{
  "arch": "ecapa_tdnn",
  "model": "sound classifier",
  "dataset": "acted Russian speech (Dusha)",
  "train_examples": 26041,
  "gain_aug_db": 10,
  "n_mels": 40,
  "hop_length": 160,
  "input": "log_mel",
  "spec_augment": false,
  "win_length": 400,
  "targets": ["emotion"],
  "num_classes": 4,
  "norm": "batchnorm",
  "activation": "silu",
  "depths": [8],
  "kernel_size": 5,
  "stem": "single",
  "widths": [192],
  "loss": "cross_entropy",
  "init": "torch_default",
  "optimizer": "muon",
  "muon_scale": "match_rms_adamw",
  "lr": 0.0079,
  "momentum": 0.95,
  "nesterov": true,
  "orthogonalizer": "newton_schulz_5",
  "adamw_lr_other_params": 0.0026,
  "grad_clip": 1.0,
  "steps": 11300,
  "batch_size": 128,
  "epochs": 55.5,
  "lr_schedule": "cosine",
  "final_lr_fraction": 0.01,
  "warmup_steps": 220,
  "weight_decay": 0.01,
  "adamw_weight_decay_other_params": 0.01
}
Rows from block 2 of a small sound classifier, named by matrix and row number. Each number is 128 + 24 x the weight over its row's rms, rounded and kept within 0 to 255. All counts start at 0. After the name is the row's rms in percent of the matrix's.
After each channel's rows are labels from the 100 clips, of 14976, where the channel reaches its highest value: "top examples" is what is common among them. Only what is clearly more common there than usual is listed. The data: acted Russian speech (Dusha). In brackets: how many of the 100.
# c30: last pointwise conv (model.blocks.2.c3.0.weight, 192x192x1), inputs 0-95

c30.74 098 [139 132 137 187 152 172 135 124 165 127 116 150 111 150 166 123 119 131 146 126 102 126 136 126 115 124 132 113 102  96 125 166 120 153 106 132 153 117 131 152 137 114 145 132 141 124 134  87 150 121  95 164 122 112 156 140 141 148 132 111 119 112  88  74 137  82 120 136 152  79 126 164 144 121 155 152  80 165 126 134 112 109 129 103 156 110 178 133  95 107 127  96  92 103 118  92]
top examples: emotion: positive (41)

c30.20 092 [127 128 133 129 143 154  68 154 137 104 151 105 132 100 140  97  85 142  94 103 119 150 137 120 165 130 144 135 108 123 173  93 130 163  98 128 166 113 137  94 106 147 135 127 108 139  85 104 152 128 111 120 111 127 135 109 102 169  70 161 171 117 104 129  98 124 138 102 118  81 122 119 109 115 122 155 136 129 146 109 147 107 175 167 108 114 109 120 121 134 127 130 103  91 119 145]
top examples: emotion: angry (53)

c30.21 102 [ 98  99 153 151 148 110 131 110 109 129 129 165 119 116 145 106 135  83 134 142 134 124 109 138 174 122  99 127 142 138 148 145 141 138 136 134 111 120 118 120 105 134 149 138 140 126 131 133 139  74 123 131 132 103 152 165  85 154 124 140 142 170 101  86 144 165 116 109 137 120 136 109  76 139 115 165 142 159 136 149 137 104 114  81 113 122 116 125 104  93 105 123 126  53  85 145]
top examples: emotion: positive (67)

c30.162 102 [157  99 135 164  93  95 123 115 130 100 154 137 108 162  93 104 128 142  92 117 169 119 110 134 137 129 109 121 135 114 119 154 141 188 146 120 137 123 113 167 136 125 151 131 134 135 140 148  99 123 125 183 141 115 128 128 167 158 162 113 137  93 103 107 132 103  93 135 108 125 121 116 131 165 140 157 112 107 124 115 162 172  99 140 112 163 133  95 133 134 137 107 105  86 172 126]
top examples: emotion: positive (40)

c30.37 103 [111 154  87 146 127 150  80 104 155 110 127 133 144 144 123 147 140 168 142 150  99 114 162 104 123 121  77 139  79 103 132 130 129 130 118 131  92 116 124 124 130 146 170 114 119 147 162 125 149 127 129 117 143  90 138 145 138 140 118 125 135  77 121 131 108 117 104 126 170 138 168  96 108  99 139 142 127 129  89 128 115 115 152 146 134 108 102 115 180 126  97 130 101 123 138 102]
top examples: emotion: positive (40); emotion: angry (40)

c30.72 100 [128 114 126 112 128 161 125 135 125  95 171 120 231 105 113 154 133 135 106 110 115 103 106 133 144 153 118 105 148 120 103 103 113 136 128 167 134 124 145 124 144 127 151 130 111 123  94 117 144  93 139 145 136 109 101 100 164 102 106 165 133 149  79 125 163 121 155 118 138 158 138 122 118 115 156 141 127 132 132 169 129 134 115 144 111 128 179 110 172 139  92  78 122 133 116 144]
top examples: emotion: angry (40)

c30.43 100 [106 122 173 105 108 107 132 124 116 132 114 155 129 129 113 149 112 115 101 109 129 120 138 119 132 155  83 118 165 137 136 118 153 129 103 109 139  95 170 134 131 114 160 162 128 147  96 140 133 108  97 112 119 179  89 135  92 147 124 101 130 103 136 146 157 140 132 122 114 172 132 118 145 117 125 157 156 120 106 131 111 119 211 128 145 113 154  99  96 141 112 132 120 110 178 183]
top examples: emotion: positive (39)

c30.145 103 [150 127 131 126  98 133 128 131  91  97 117 152 109 144 101 141 123 112  86 129 160 160 168 188 120 127 134 109 143 113 157 124 107 132 113 114 123 115 146 161  99 131 135  87  92 144 118 145 128 111 151 115 103 143 110 119 159 149 113 114 112 110  91 112 132 140 103 123 100 121 155 122 117 112 156 117 131 144 134 115 144 102 133 149 150 116 101 133 112 142 127  96 179 121 176  87]
top examples: emotion: positive (72)

c30.114 104 [ 94 117 152 130 139  89 124 157 146 143 119 105  99 143 116 120 116  91  90 124  98 120  86 125  69 118 117 139 106 121  93 122 120  76 153 109 117  97 174 123 167 158 120 119 154 158 122 139 140 163 128 186 161 141 136 116 125 142 145 142 141 152 106 131 137 147 115  98 192 136 162  97 118 173 121 140 120 113 119 143 114 135 127 114 147 161 161 136 139 101 158 133 105 106 124 155]
top examples: emotion: positive (43)

c30.104 105 [117 168  94 117 151 165 116 103 136 151 136 124 142 106 117 119 156  94 152 111 135 119 117 127 131 117 139 112 116 145  86 124 141  80 114 172 127 151 141 147 140 107  98 112 135 146 103  84 120 100 123 124 133 132 106 132 124 125 144 153 114 112  94 148 142 142 109 137  99 113 124 115 127 133 123 121 108  90  97 161 145 102 118 161 166 140 113 176  87 133 135 170 137 125 150 149]
top examples: emotion: positive (53)

c30.120 099 [115  93 147 131 136 112 112 141 125 167 152 148 154 114 185  74 114 150  93 119 137 125 143 145  93  79 160 128 160 174 159 132 122 115 126 119 102 143 119 122 188 110 143 114 133 131  56  95  98 123 142 139 115 154 119 143 139 190 131 140 134 106 125 109 125 113 138 118 158 118 112 120  97 100  98 117 103 122  82 121 122 158 103 146 125 118  82 133  81 108 123  91 114 113 122 138]
top examples: emotion: positive (43)

c30.180 105 [121 112 141  93  93 132 153 149 146  99 139 118 115 107 114 130 201 143 159  83 122 124 129 101 141 120 140 105 147 151 113 170 141 153  95 113 127 143  87 121 153 138 146 144 158 110 126 109 134 167 103 144 139 129 110 181 130 145 133 132 151 183 123 115 102 148 113  94 114 115 145 169 180 138 142 137 125  94  96 153 147 152 137 137 116 132 161 142 112 140 161 113 122 144 146 151]
top examples: emotion: angry (51)

c30.181 098 [105 134 127 151 168 107 157 150 196 114 152 140 145 171 127 145 141 140  95 161 151 116 119  97 128 161 130  78 133 104 121 113 121 115 144 129 168 149 104  99 143  82 153 142 125 134 160 109 144  96 109 119 121 101 128 154 164 115 158 121  95 138  97 134 121 119 162  96 128 106 157 162 130 145  75 132 127 117 110 118 108 163 125 129 103 185 103 113 181 164 125 203 122  95 147 153]
top examples: emotion: positive (39)

c30.101 095 [149 104  93 125 143 125 147 153 176 139 124 133  96 143 128 151  67 138  90 139 142 118 119 129 108  70 110 110 103 134 195 144 132 100 142 105 156 140 108  87 122 123 134 144 153 154 160 115 149 136 117 104 149 120 114 127 138 155 132 119  86 149 101 122  89 127 115 139 132  99 124 108 108 110 165 159 108 102  97  98 130 116 142 107 148 135 130  97 118 124 153 163 173 153 109 150]
top examples: emotion: positive (60)

c30.93 096 [102 166 169 125 159  99 113 148 136 117 150 151 120 124 161 183 110 210 185 117 137 131 109 122 146 142 127 115  99 121  87 130 113 103 148  94 135 173 146  82 126 156 153 135 111 106 111 103 107 148 130 136 115 117 134 161 105 140 126 122 130 117 106 132 123 115 126 133 120 103 130 205 117 122 110 121 157 131 154  95 130 132 102 118 127 127 121 140 133 134 125 131 140 113  96 153]
top examples: emotion: positive (39)

c30.151 106 [141 193 114 134  96 145 143 131 129 111 113  78 150 122 122 125 149 104 119 128 112 151 108 116 128 122 127 157 169 145 114 132 123 129 128 110 126 102 107 146 122 115 110 114 133 150 141 142 113 134  84  74 118 147 122 120 101 123 105 126 121 167  98 124 148 111 143 150 148  93  94 126 165  83 137 134 167 142 121 116 118 100  79 113 133 102  83 119 115 114 123 150 113 110 112 105]
top examples: emotion: positive (39)

c30.28 097 [116 136 132 149 119 107 169 152 135 162 139 152 166 127 102 120 124  74 125 135 131 113 185 125 122 106 109  87 137 124 137 146 138 134 156 130 123 126 118 121  76  95 170 120 219 105 112 108 154 112 161 110  98 113 110 141 151 119 161 116 136 104 138  95 111 126 151 132 120 139 152 132 165 109 133 104 130 151 158 128 121 153 136 110 139 133 123  97 176  86 125 145 139 116 137 151]
top examples: emotion: positive (59)

c30.73 100 [104 148 157 187 157 161 144  75 108 101 132 150 149 115 115 120 155 107 187 151 137 144 150 159 176 130 116 105 129 111 105 135 110 133 120 146 122 150  82 128 106 123 110 138  76 149 124 138  89 107 121 119 160 110  86 136 122 100 146 129  91 142 104 140 174  91 122 128 150 169 117 136 121 127 153 136 139  78 145 141 149 181 106 158  74 161 157 127 108 106  76 113 111  96 136  98]
top examples: emotion: positive (40)

c30.112 099 [ 95 126 118 156 154 126 127 123 130 119 143 152 128 124 122 103 164 149 150 114 139 117 127 114 150 183 105  89 123  84 112 146 164 139 126 111 137 139 138 100 123 114  97 173  83 120 126 150 170 135 148 126 120 136 141  83 123 107 130 179 121 123 141  92 132 110 223  86 131 107 117 134 107 111 112  95 103 120 134 112 122 116 105 123 135 134 145 127 151 105 157 161 159 143 126 147]
top examples: emotion: positive (45)

c30.152 095 [185 169 103 151 140 141 128 124 142 119 146 172 101 141  82 161 133 134 135 122 123 178 103 147  94 125 151 150  79 105  97 167 121 119 160 149 109 131 142 112 133 125 116 127 131 118 131 141 123  97 122 102 149 115 114 105 170 120 158 166 125  96  86 146 123 147 107 127 106 168 106 114  74 127 121  89 114 117 167 135 132 147 154 124 145 128 131 121 115 160  99 132 140 161  93 109]
top examples: emotion: angry (44)

c30.85 103 [134 121 146 135  94 122 134 110 137 141  95 195 137 134 117 108 136 156 160 126 160 133 142  89 128 103 103 176 107 121 106 105 171 123 135 111 154 138 160 108 140 141 113 145 143  86 114 123 105 136 118 114 124 132 160 107 102  97 125 123 147 135  97 138 114 140  78 132 161 131 164 103 162 127 116 133 146 143  94 144 111 104 129 128 131  82 118 106 116 121  84  91 187 162 123  99]
top examples: emotion: angry (39)

c30.184 099 [176  96  96 125 101 132 119 101 157 124 162 126 123 140 101 130 159 136 157 179 144  97 124 165 148  93 113 116 150 149 153 107 104 126 120 123 166  92 138 174 121 131 139  86  76 166 126 153 126 106 134 135 152  63 147 146 125 133 146 115 117 137 130 100 110 130 110 128  70 125  99 135 138 102 119 124 153  99 108 104 136 137 152 174 124 147 138 124 144 139 161  99 102  97 127 148]
top examples: emotion: positive (49)

c30.44 101 [ 93 145 107 108 150 163 162 192 102 157 145  98 183 149 132 125 130 129 114 100 114 135  79 156 134 167 131  87 134 115 121 155 120 165 136 129 144 111 135 129 146 132  95 142 117 159 175 115 155 127 163 187 119 151 104  71 137 127 119  95 144 121  90 124 102 123 183 128 148 174 104 161 164 146 131  89 125 140 103 117 168 156 131 130 145  70 109 131  84  88 126 119 125 119 131 133]
top examples: emotion: angry (42)

c30.82 098 [ 76 165 105 170 153 107 115 114 154 123 107 121 128 143 112 104 144 152 182 149 186 122 166 122 134 113 160 126 155 106 150 149 154 149 161 143 100 157 170 143 133 164 161 114 135 144  95 135 144 118 187 102 136 169 166 118  98 136 138 157  96 121 116 113 146  97 100  87 150 138  97 134 151 122 133 121 122 137 120  92 123 117 173  90 141 158 135 156  90 148 147 123 124 121 137 166]
top examples: emotion: angry (43)

c30.51 103 [102 111 162  96 103 115 101 150 120 110 103 133 164 168 123 138 134 114 110 138 129  80 126 111 135 134 138  94 145  90 122 132 132  85 155 160 111 127 101 152 127 131 141 116 124 100 175 135 119 140 119 100 142 125 103 118 152 174 116 132 169 124 120 132  96  77 145  97 123  96 148 120 184 101 157 148 142 150 124  92 131  86  77  84 161 135 141 110 122 134 132 107 116 149 126 132]
top examples: emotion: positive (47)

c30.39 098 [147 129 129 152 138  85 152 180 149 120 128 136 124 165 123 132 143 160 153 142 106 142 146 153 112 117 135 107 102 115 115 101 157 183 127 129 121 139 169 138 120 123 141 135 123 166 162 136 136 108 112 175 129 143 101 112 127 151 133 151 139  78 139 153 125 109 142 104 117 163 172 110 100 137  56 125 107 121 146 117 112 141 136 114 141 101 166  92 123 167 116 131 146 143 173  99]
top examples: emotion: angry (63)

c30.14 088 [ 73  73 141 116 103  79 110 151  98 115 151 151 133 105 150 132 155  97 120  81 146 116 109 123  99 126 124  86 131 180 155 181 140 118 134 126 126 166 137 102  93 114 110 152 152 127 138 145 129 107 140 174  86 111 119 138 166 121 108 142 135 123 142 123 136 124 137 108 138 123 118 118  94 118 110 149 133 138 109 157 182  86 142 130 107 162 124 117 126 143 132 138 166 132 124 157]
top examples: emotion: positive (40)

c30.58 104 [161 125 136 142  95 146 111 152 103 141 161 135 103 144 151 108 135 105 152 119 114 131 180 100 117 111 150 132 116 111  74 136 136 154 126 121 142 126 122  75 129 140 133 126  99  82 126 130 144 128 111 117 132 146 109 135 138 145 135  97 150 122  89 127 210 134 127 124 132 125 131  98 133 111 134 129 148 145 147 121 123 144 103 175 133 129 130 147 124 163 130 134 117 183 164 124]
top examples: emotion: positive (44)

c30.154 104 [143 118 132 106 126 124 117 121 149 145  94 143 142 116 105  97  83 167 146 103 110 151 100 123 112 163 131 138  97 134 106 118 111  87 104 124  96 135 103 126 132 143  84 148 119 103 108 170 128 108 100 131 109 126 110 153 164 161  84 105 107  98 175  95  98 108 131 112 109 116 135 121 156 127 130 107 115  88 153 110 132 124 142 116 108  90 122 124 143 139 131  92  85  70 134  97]
top examples: emotion: positive (45)

c30.61 097 [157 165 143 106 127 127 188 125 154 142 144 118 131 181 116 148 192 100 122  99 146 108 133 172 121 122 159 109 113 156  93  99 125 127 150 156  88 111 143  99 123  86 145 105 113 151 152 157 111  90 144 103  92 195 142 159 100 147 117 150 160 146 112 121 103 139 170 133 126 137 126 134  83 102 100 136 129 132 116  73 102 112 168 123 149 107 115  88 126 164 106 108 136 108 153  90]
top examples: emotion: positive (45)

c30.118 090 [107 108  71  87 137 126 110 192 129 124 145 115 118 144 160  75 120 142 112 116 150 133  86 112 153 129 124 139 113  91  76 144 116 152 107 129 122 118  86 129 134 132  85 127 127 127 112 125 144 114 174 150 138 127 165 168 130  91 109  95  67 111 146 159  92 152 146 115 141 141 126 135 148 115 133 143  99 131 103 135 145 132 136 163 133 114 114  79 121  94 144 160 103 118 119 144]
top examples: emotion: angry (41)

c30.126 108 [104 121 127 146 125 129 168  94 152 128 108 142 117 133 135 115 156  45 142 148 106 112 123  79 125  84 138 179 160 126 143 155 128  95 118 132  88 133 106 116 128  88 126 188 115 135 121 136 159 139 118 128  90 122 112 106 160 137 127 145 185 150  82 168  98 150 188 131 133 184 138 111 135 120 148 118 123 129  84 127 164 125 142 133 119 122 135 126 162 128 147 119 129 122  92 138]
top examples: emotion: positive (62)

c30.122 093 [101 126 119 131  92 124 123 118 102 109 154 106 139 165 153 128 142  83 116 106 130 131 138 128 113 107 123 118 147 168 116 140 127 117 138 125 121  99 113 159 116 166 151 127 132 124 141 118 106 106 101 128 119 159 128 179 161 142 110 102  82 175 119 105 112 149 107 109 114 130 144 138 146 129 136 124 155 107  87 134 121 122 133 133 138 175  79 101 132 162 111 121  99 124 123  91]
top examples: emotion: angry (47)

c30.71 097 [145  92 115 167 142 134 105  92 141 109 105 158 113 163 134 133 166 148 119 121 125 157 127 161 192 138 131 153 106 140 123 154 123 162 129 119 124  92 132 119 139 133 108 110 158 159 120 118 144 140 105  92 136 166 129 122 134 145 143 165 131 114 125 178  97 103 137 120 112 161 126  77 104 108 139  80 146 123 114 149 124 127 150 134 165 132 140 132 106 129 141 113 173 110 125 103]
top examples: emotion: angry (40)

c30.147 104 [107 164 177 150 160 120 126 170 149 144  83 111 146 135 112 135 123 135 115 143 103 109 140 123 107 124 160  77 134 123 138 158 106 147  69 102 150 128  95 142 123  77 107 147 116 103 158 136 158 171 100  54 116 162 118 119 103 143 180 129 142 110 150 141 143  90 119 140 101 118 135 142 110 130  99 112 117 153 117 136 124 162 160  85 187 127 135  90 113 140 174 153 141 136 136 134]
top examples: emotion: angry (46)

c30.106 101 [129  95 126 145 116 122 114 120 107 137  94 171  92 116 146 111 180  99 111 123 174  83 138 129 111  65 106 121 152 145  74 116 149 157 140 137  87 155 168 115 110 149 129 101 135 105 135 107 136 159 100 159 107 178 128 128 124 164 152  92  73 123 104 113 150  96 125  74 131  92  84 128 161 148 127 131 150 130 148 122  95 133  88 104 158 106 145 104 156  97 108 122 140 138  95 123]
top examples: emotion: angry (63)

c30.90 099 [157 155 122 117  68  97 172 139 127 121 118 101 128 178 113 129 190  88 116 145 128  95 145 113 152 151 106 134 182 195 147  72 125 114 108 169 105 106 145 133 165 141 105 110  82 161 111 108 118 109 101 135 135 100 166  96 133 155 108 106 114 135 163 117 134 118 153 143 133 119 128 150 153 140 128  99 121 138 157 135 149 140 138 111  97 128 112 167 139 126 108 121 100 131 159 128]
top examples: emotion: positive (49)

c30.155 103 [105 132 115 110 120 167 152 121  80 115 169 138 169 192 105  93 123 126  86 167 147 170 143 132 159 143 100 100 108 136 121 141 125 125 114 117 125 130 111 107 185 159 149 145 158 175  93 129  89 134 124 107 126 108 120 122 145 109 103 109 150 108 153 158 124 116 128 118 158 142 122 160 156 136  85 132 147 121 146 135 177 102  85 107  80 115 142 141  96 124 102 136  99 157 133 108]
top examples: emotion: angry (41)

c30.66 104 [114 112 124  93 139 135 136 154 146 115 147 126 126 203 148 110 131 100 123 114 103 100 112 156 111  63 130 146 127 114  89 128 167 143 107 122 142 128 125  89 149 125 153 113 141 135 129 121 150 118  69 116 115 139 108 113 111 109 138  96  98 141 150 116 124 134 129 132 126 147 120 113 128 109 124 120 121 129 132 150 166 102 102 141 151 154 206 140 113 174 129 141 155 109 119 140]
top examples: emotion: angry (45)