A small sound classifier, trained from scratch: batches of 128.
Rows from block 2 of a small sound classifier, named by matrix and row number. Each number is 128 + 32 x the weight over its row's rms, rounded and kept within 0 to 255. All counts start at 0. Numbers have three digits each.
After each channel's rows are labels from the 100 clips, of 14976, where the channel reaches its highest value: "loudest band" is the band of the loudest frequency at the time of the peak. Only what is clearly more common there than usual is listed. The data: acted Russian speech (Dusha).
# c30: last pointwise conv (model.blocks.2.c3.0.weight, 192x192x1), inputs 0-95

c30.95:150121067134175100124120128130089136158117169116168124083164138188151143133132124081107110120150149191186154153142122141112141108128098114156068054110157098106139117152122155159204153188154156125106128107153180142155109174115092102153121187086087131128141149136083095121086106134123118082
loudest band: 500 to 1000 Hz

c30.18:090089132130122139093129117137142127119120104124127154193107108109101154120233125162079173131107100077169134070111124112124105153114153131118140066137069110147148173105093132144109156063062106172127177140130129102157136169191116158139174064147118065224155114110079131092126107163112147169
loudest band: 4000 to 8000 Hz

c30.166:099116171185128142162120107181095093115103080116141125096132124127120136122161097140087155176141131094126181101118104111204134169183161116088101150097120167074042125092156110148108121148126066139111137169169155113197130120186141160130102110163126107116079037096109132152142133126133084131
loudest band: 4000 to 8000 Hz

c30.31:150154108106111150156118121099119136093099128148124136165104145179116119121153159106086114140095195183072155074152050210134130111055100135140132151106101129129098121083168140098119093145117086093114165096138133147178101130161141166154158087126138123095138093117153094085125091124056126136
loudest band: 500 to 1000 Hz

c30.123:135184128198154137130077196154156151091125157117117133115128150140092117166093155120146059125061120183110106119146151120115082113155105135148140158070140149085068160129175182109075103126112136118148099072101076106123184148166120139176122161149105127185114099110171165109113127107129164082
loudest band: 250 to 500 Hz

c30.96:124165100142060127112140093115139171105093138162146172097117135152139118120133130087155100154215094128130118134146157135116137067104113114139107143109153147164118115113106164125126119087134117148163122129096130105031143201167136059107104127120094073153151087098151156169205126119195103110
loudest band: 250 to 500 Hz

c30.140:133179141221173104127124112152129061130130116150102171183108124135095122102174183160147170135149177148142121130144158176163164153153153142111117113068091113146147102127179094099101115168088046133117083133140125152126146144098132090119097136170105090127095145131075115119072076169199167182
loudest band: 4000 to 8000 Hz; 2000 to 4000 Hz

c30.9:151211105154134161069117062076131150120099104131226091143069143102108126096106146105141163120150080124114158178116076107110104120151117152116158076187142128156154121096090103104118144085151070157106101093140049171116180151133098091131164122090101156095106145096138159187129145144158122131
loudest band: 4000 to 8000 Hz

c30.189:144098137162089154211093133122138141144131167150124086140129126180213123157145129089203115084171126092164159134147130100142097119161119111122160116127144127133149109163155099068115088120162126181109113214136156179171099150164158125119166158120172104125098084114155155106131128114138111095
loudest band: 4000 to 8000 Hz

c30.188:113138134140159156118164160086211149142104136150122184145114125081143070119154205129128150120121128184084122103113124130104169105129154168125158139093068110099066096104209130091093163167146097151106164141150112103075130115161155159123109142121076134117064142121111201191129101123105138104
loudest band: 250 to 500 Hz

c30.139:064075119163178100108118116100111132134104108129122090151206125105124131094150161239150089112101128089114165119133116108091162128122166166096162069072106204120127142180140172161125109144119110038127151153110155114129112173083209109118121072084146172091158077122100087116127113086118126102
loudest band: 250 to 500 Hz

c30.167:130066130135113110137157088062117120098146141150174138112125092092104133104119145202088171122116099131099134132148141171067141167076171124157105143114145098100145099088124125120151175126087123122112170087136094165112104164098110150141190133134119219146122116105143182114122088101090075124
loudest band: 4000 to 8000 Hz

c30.124:087183121123157156110148203139167111151106119125109151136157094115130099135140125137127095145117132112104084151160219201129214138121114109182108149099199140131116131147111089121142142131139084138101097090129159141145142126175137103132089109099097158122130107098112104190119117112114089191
loudest band: 2000 to 4000 Hz; 4000 to 8000 Hz

c30.25:099151105164095138164131199152151114162124101084107117136160151136169129135130173228130122146134118160075154133109104175170125171138126123128098105165096120138159053143172147158127109108138119137103193106147129126167089113226136089111079136159125099156086143068119106040096178140077105119
loudest band: 250 to 500 Hz

c30.121:113105169106147150092120128109138087103143097134124167134123110104128101108122146130105076102115073088108182157141133085089088088094113115101116107086177107118147101145134117141136157106067077075165118104143145154095137139157229083139119093089098159157116126088146089117086078068144116110
loudest band: 4000 to 8000 Hz

c30.170:151122160087120123124132124154146142130184110126194099130125144135159117143109128129102123153139151158166136126168108113143116113120121121100147141129103152124204079169080181108105103138186150069135159191155108075155115140143150086101144160119162079156144131180041101171119094119077186164
loudest band: 4000 to 8000 Hz

c30.187:116099084173135155191132198106194109162171147073146085105102136115107188124125124092074143107098141157141123174134109124102123142153095107124183136152047136184119117197148157118111088103142166124135129149164173115127101114148123158117093134175098168175173148126084148102084158184136148160
loudest band: 4000 to 8000 Hz

c30.138:124125159104151145179112146128111110088076157141126161135167143090174144103123109144128109118132131092077142168116116153094053130068126136110134129128102132189142080110094178125169122164163117149129150159130125130076134093136132030114172151113176124120108172147110138116209153114111161098
loudest band: 250 to 500 Hz

c30.8:133106102133075156140152165098159159110128148174086081140084110158172162132091127129095132142117113151119139152162181119178112100114096109083195173142185128128054098180108146088107177125132105152102159111177110111141150187174149104061130136209098129109116126116143124105125183122108140110
loudest band: 250 to 500 Hz

c30.15:128090096101151153089168151172140079153139160091132160085152123068190079176149106143190157130109194113112143140159134144133145183066164144160086161114156171132060096053137110104147118138091116082088133156143150141130122174127128092172138126179067144172065098153139117118095090083104163090
loudest band: 4000 to 8000 Hz

c30.45:142092108182119097109112117060115169133108149093127143127153122100211160111161112141112177137090124139142146082077147091091095095138163154187155176190116124113119151202128073139169132155107100106129103177171136110115106204084137117129097134123148136140120140081125185081129091153124120147
loudest band: 4000 to 8000 Hz

c30.89:157148154074166109126141127124070124132136121171147126144135120143126105124097155158129105113185138126093101157149086106120116133170146106103072185104145164097138088141140109078088154125202083107179086173166148124101098099154114123132140163134134096144109073115086179132203119092105128106
loudest band: 250 to 500 Hz

c30.50:097125113110136158117079116083131106145083078100126147108143109107143182133131094140078176081251154112151107157129146106107128180120126090104129135138111121166091174181094224105097134125155141137077111118169127176129099092066126139131101197183125123153098067076130078112129127175110129112
loudest band: 500 to 1000 Hz

c30.76:138156143068107148151154126134128102139011122130053172085151173153145116136138143088158111127141094116092102164116102195177128096143138120138141108127120091053078089115110092149149104151087111156092122108134098108144133068072109119148130086136076149155076172096105108095109119158127079142
loudest band: 500 to 1000 Hz

c30.16:137154124086146142097188074147118048164136122161115113128081083129182176135096189141150068166127103124121088127090132166169109163141123145136090126103109122162104158099117110126072125090150131165056105060096133123145152068153142117063146130149138146157116141138136111094075133080135123093
loudest band: 500 to 1000 Hz

c30.3:148221160129182129096103111128164118156142193169130072098151097098114160076086140110103130119142151111106107155123124117127122115136173142141154114115073109079082186086113144140119069054129116163129142081161098084137106166158116175136119150194140151129171162149079169136134138133127089103
loudest band: 250 to 500 Hz

c30.2:108135120126132109124159069087128196140087111171066136143184106087227134092164110107178139129109151152128142140123105132135069126107107110175099167100081145137119125164101131089132151110086125097189079077165153176193154158136128065116102124082105159127201133133142163151112121127104107150
loudest band: 500 to 1000 Hz

c30.125:141130118120100129109148162124140135169158129130165132136185140091099074119124136145120075190093091131155140123148127167091087096112124182135084134174164144164119153114149124121135141150131153084114131076137105063108120122122145171165179068100164152184072116107107133121139089116114113173
loudest band: 250 to 500 Hz

c30.23:141075092128136143146120112193075116104125128128092087187125094130163137101119142143128124091095083137117114115132122121124180117109104146082076108179081100104060123122136109105121155106154102147137140099137124226156123119177090194160126112107130102074177171114162100114074127121148113162
loudest band: 250 to 500 Hz

c30.78:130133050122133125089108133169184118131060128121124110135179090144122074121123125134138101121132107126206131110119109126144113188173114132075094089143084138123068102162122085092093137166100140164127103137122107128170126126129122193094157121081163069156152084100202103110193146179120071079
loudest band: 250 to 500 Hz

c30.148:159107094147071090106155184138159118108164164167136091132066148076145118104128136099102175131100184103103182155105109089106100130129146103122086121115151118161161134155111141063121100196073080097109101102156148099143099146108135134114159104097163112157169150092135172087063106159178118166
loudest band: 4000 to 8000 Hz

c30.133:119150158115075094118100102156123074142093092149156113110139175105132132163074142161135099082151193116164157111122120177159186247133131087113191151159162185086122162076167093061136124128089132175089159094158140178104150121124109138128153194077174153145130138103129097067160134171148148112
loudest band: 4000 to 8000 Hz

c30.130:119098128064121038106146145149093148139078174099077158092084148096168078127092124126146173111136130176066156123118161136135094171127144134151126113113094132126107110091139129146101140192131142104121139150107204091147139117102169148133088134144124075113138180123084111112155124129131163175
loudest band: 4000 to 8000 Hz

c30.87:152087098148170120118101166145134135089143110106103183135136095122123187161119159145129182123141155088137075119145134107188122090111181104117157117093122109120061111108077140111124136144145083176143094198167185131115118147146123109156098071114185136098144181140120144150117140166182140130
loudest band: 250 to 500 Hz

c30.141:199101105177184121120119139095129059096079122087132083164122163158114107107126108073064108088171093061103113166091109162061139128112138086213114119144098101154113080183112126130082131148113122099115124126138117081141145137163127079136108112095143187086155128076119201095131156088200172164
loudest band: 250 to 500 Hz

c30.26:149164118144102170109166119156089126195114075180151156090158133143107167213107135129101144123113111209124093124164138168113109105137163126115136127106190138116120102059122131179124136131097114113129088103080151156094084124121133088142121159143141133149124122164124176124098124163167078144
loudest band: 500 to 1000 Hz

c30.30:163083143122113084145107133168171132130097163170098116113234109128140133133140125156135155218199088133143103119117133119117118121181162165135121136112168152109101084091106145112094160073159062154132115136099156138205150067119099140074101138165097149142200110104062113155117144053128108168
loudest band: 4000 to 8000 Hz

c30.127:177114132162136095053096151139093102104118095081131149105179114179111100131163144112121184064108124109122178136120130198157093183146141060078116112119087151092088079214152132195130112152215119163096169104131147161140138121166104096124118140110113123107138176090057184120092227140141180126
loudest band: 4000 to 8000 Hz

c30.91:081127118088138200117122174079180115094139165114142117115155173124152150132126124130123144119117147130111130134133106114143087121097140113145178137147147137137094143142102122112118181111114230117138135099160142159112127174116156126117163106130102163118134127160133180152061096129209086138
loudest band: 500 to 1000 Hz

c30.10:080106143105129144136068126126106139104135158112148179173102128129132169080080086132186070119132072124126135123148120173107106099132097089116124184179156095101043131115100114117118231132125149101142146132192135157160146120171116090089086162130147119115086113098164120185085059104120122131
loudest band: 4000 to 8000 Hz; 2000 to 4000 Hz

c30.49:103138112107112144152152071113092115195135089140064149103114100104163140143149204078106101198101173163119136104099144175146112103077098108060159122176121149084122146184143141165153099126136085108133178177148127113144134119129128184052224074136161120105119140126120086118148118095167087150
loudest band: 500 to 1000 Hz

c30.172:109108111085101118210146107078139102202112091209120091153145143098121160073098128152122168099143092093143143081089098144141182142116158088135092057075191164176149091130113152138133123127092121180144130148178095150094122144135105141122126169111080211108166093155129181145153088139131177088
loudest band: 4000 to 8000 Hz

c30.143:133123144098165149086083116170174145129111114181158058113165142128148095093139135108140155131109089090143158116108184125140125080119158128117146113129116075125154125122086185167082140124145126095106131116085135095159151130168132084144100124046164210140135169181142134135148182140131081132
loudest band: 4000 to 8000 Hz

c30.105:114129115113052151165118133135187120103153188159073118136111167149153103116149120101104090133126151170146096082159109127162108175123136080138100208117133064097162139141124152122103108116138146057179054186196151149118102089117137129093167146089115153108074105116088145182157104114108200096
loudest band: 500 to 1000 Hz

c30.185:125125120111085091110075086099091055148149146101164098126124130136149147141136127155088165116124099161100095172125145068098124140146091097150131096128177091060076151113163114144158154146108107109155114123139121083135114148104107103147138147110066097100097071168182096163088157170124146054
loudest band: 500 to 1000 Hz

c30.75:150103133145168103155115170150101090114187120093135157199034110110110122135163108080105118093093108099125161149124157113100080142114093153105106109154124094140069099133088129173175161208138130087061144156111157097205145119147136103197099121107092167095195083100160131174140093139103097120
loudest band: 4000 to 8000 Hz

c30.56:116054094096093083142147155149143125162110133121139078111197081187036110133102144061098136138111139095103108097184121212103084093113179100077094166133129101102208090148097083132132127093087114152139075137175101109108170116207097103119122125134134093160161046133138131104118118126158124081
loudest band: 500 to 1000 Hz

c30.41:114121145048164144150180111130121136133160135171105195060142086137107088123076149117110154126134138143104084152155154155120151087117084134127148117121146130155095092139091150126131133086109196135105079125120083163152151112110117146159151113085108114095158098102155146106180128176094081106
loudest band: 500 to 1000 Hz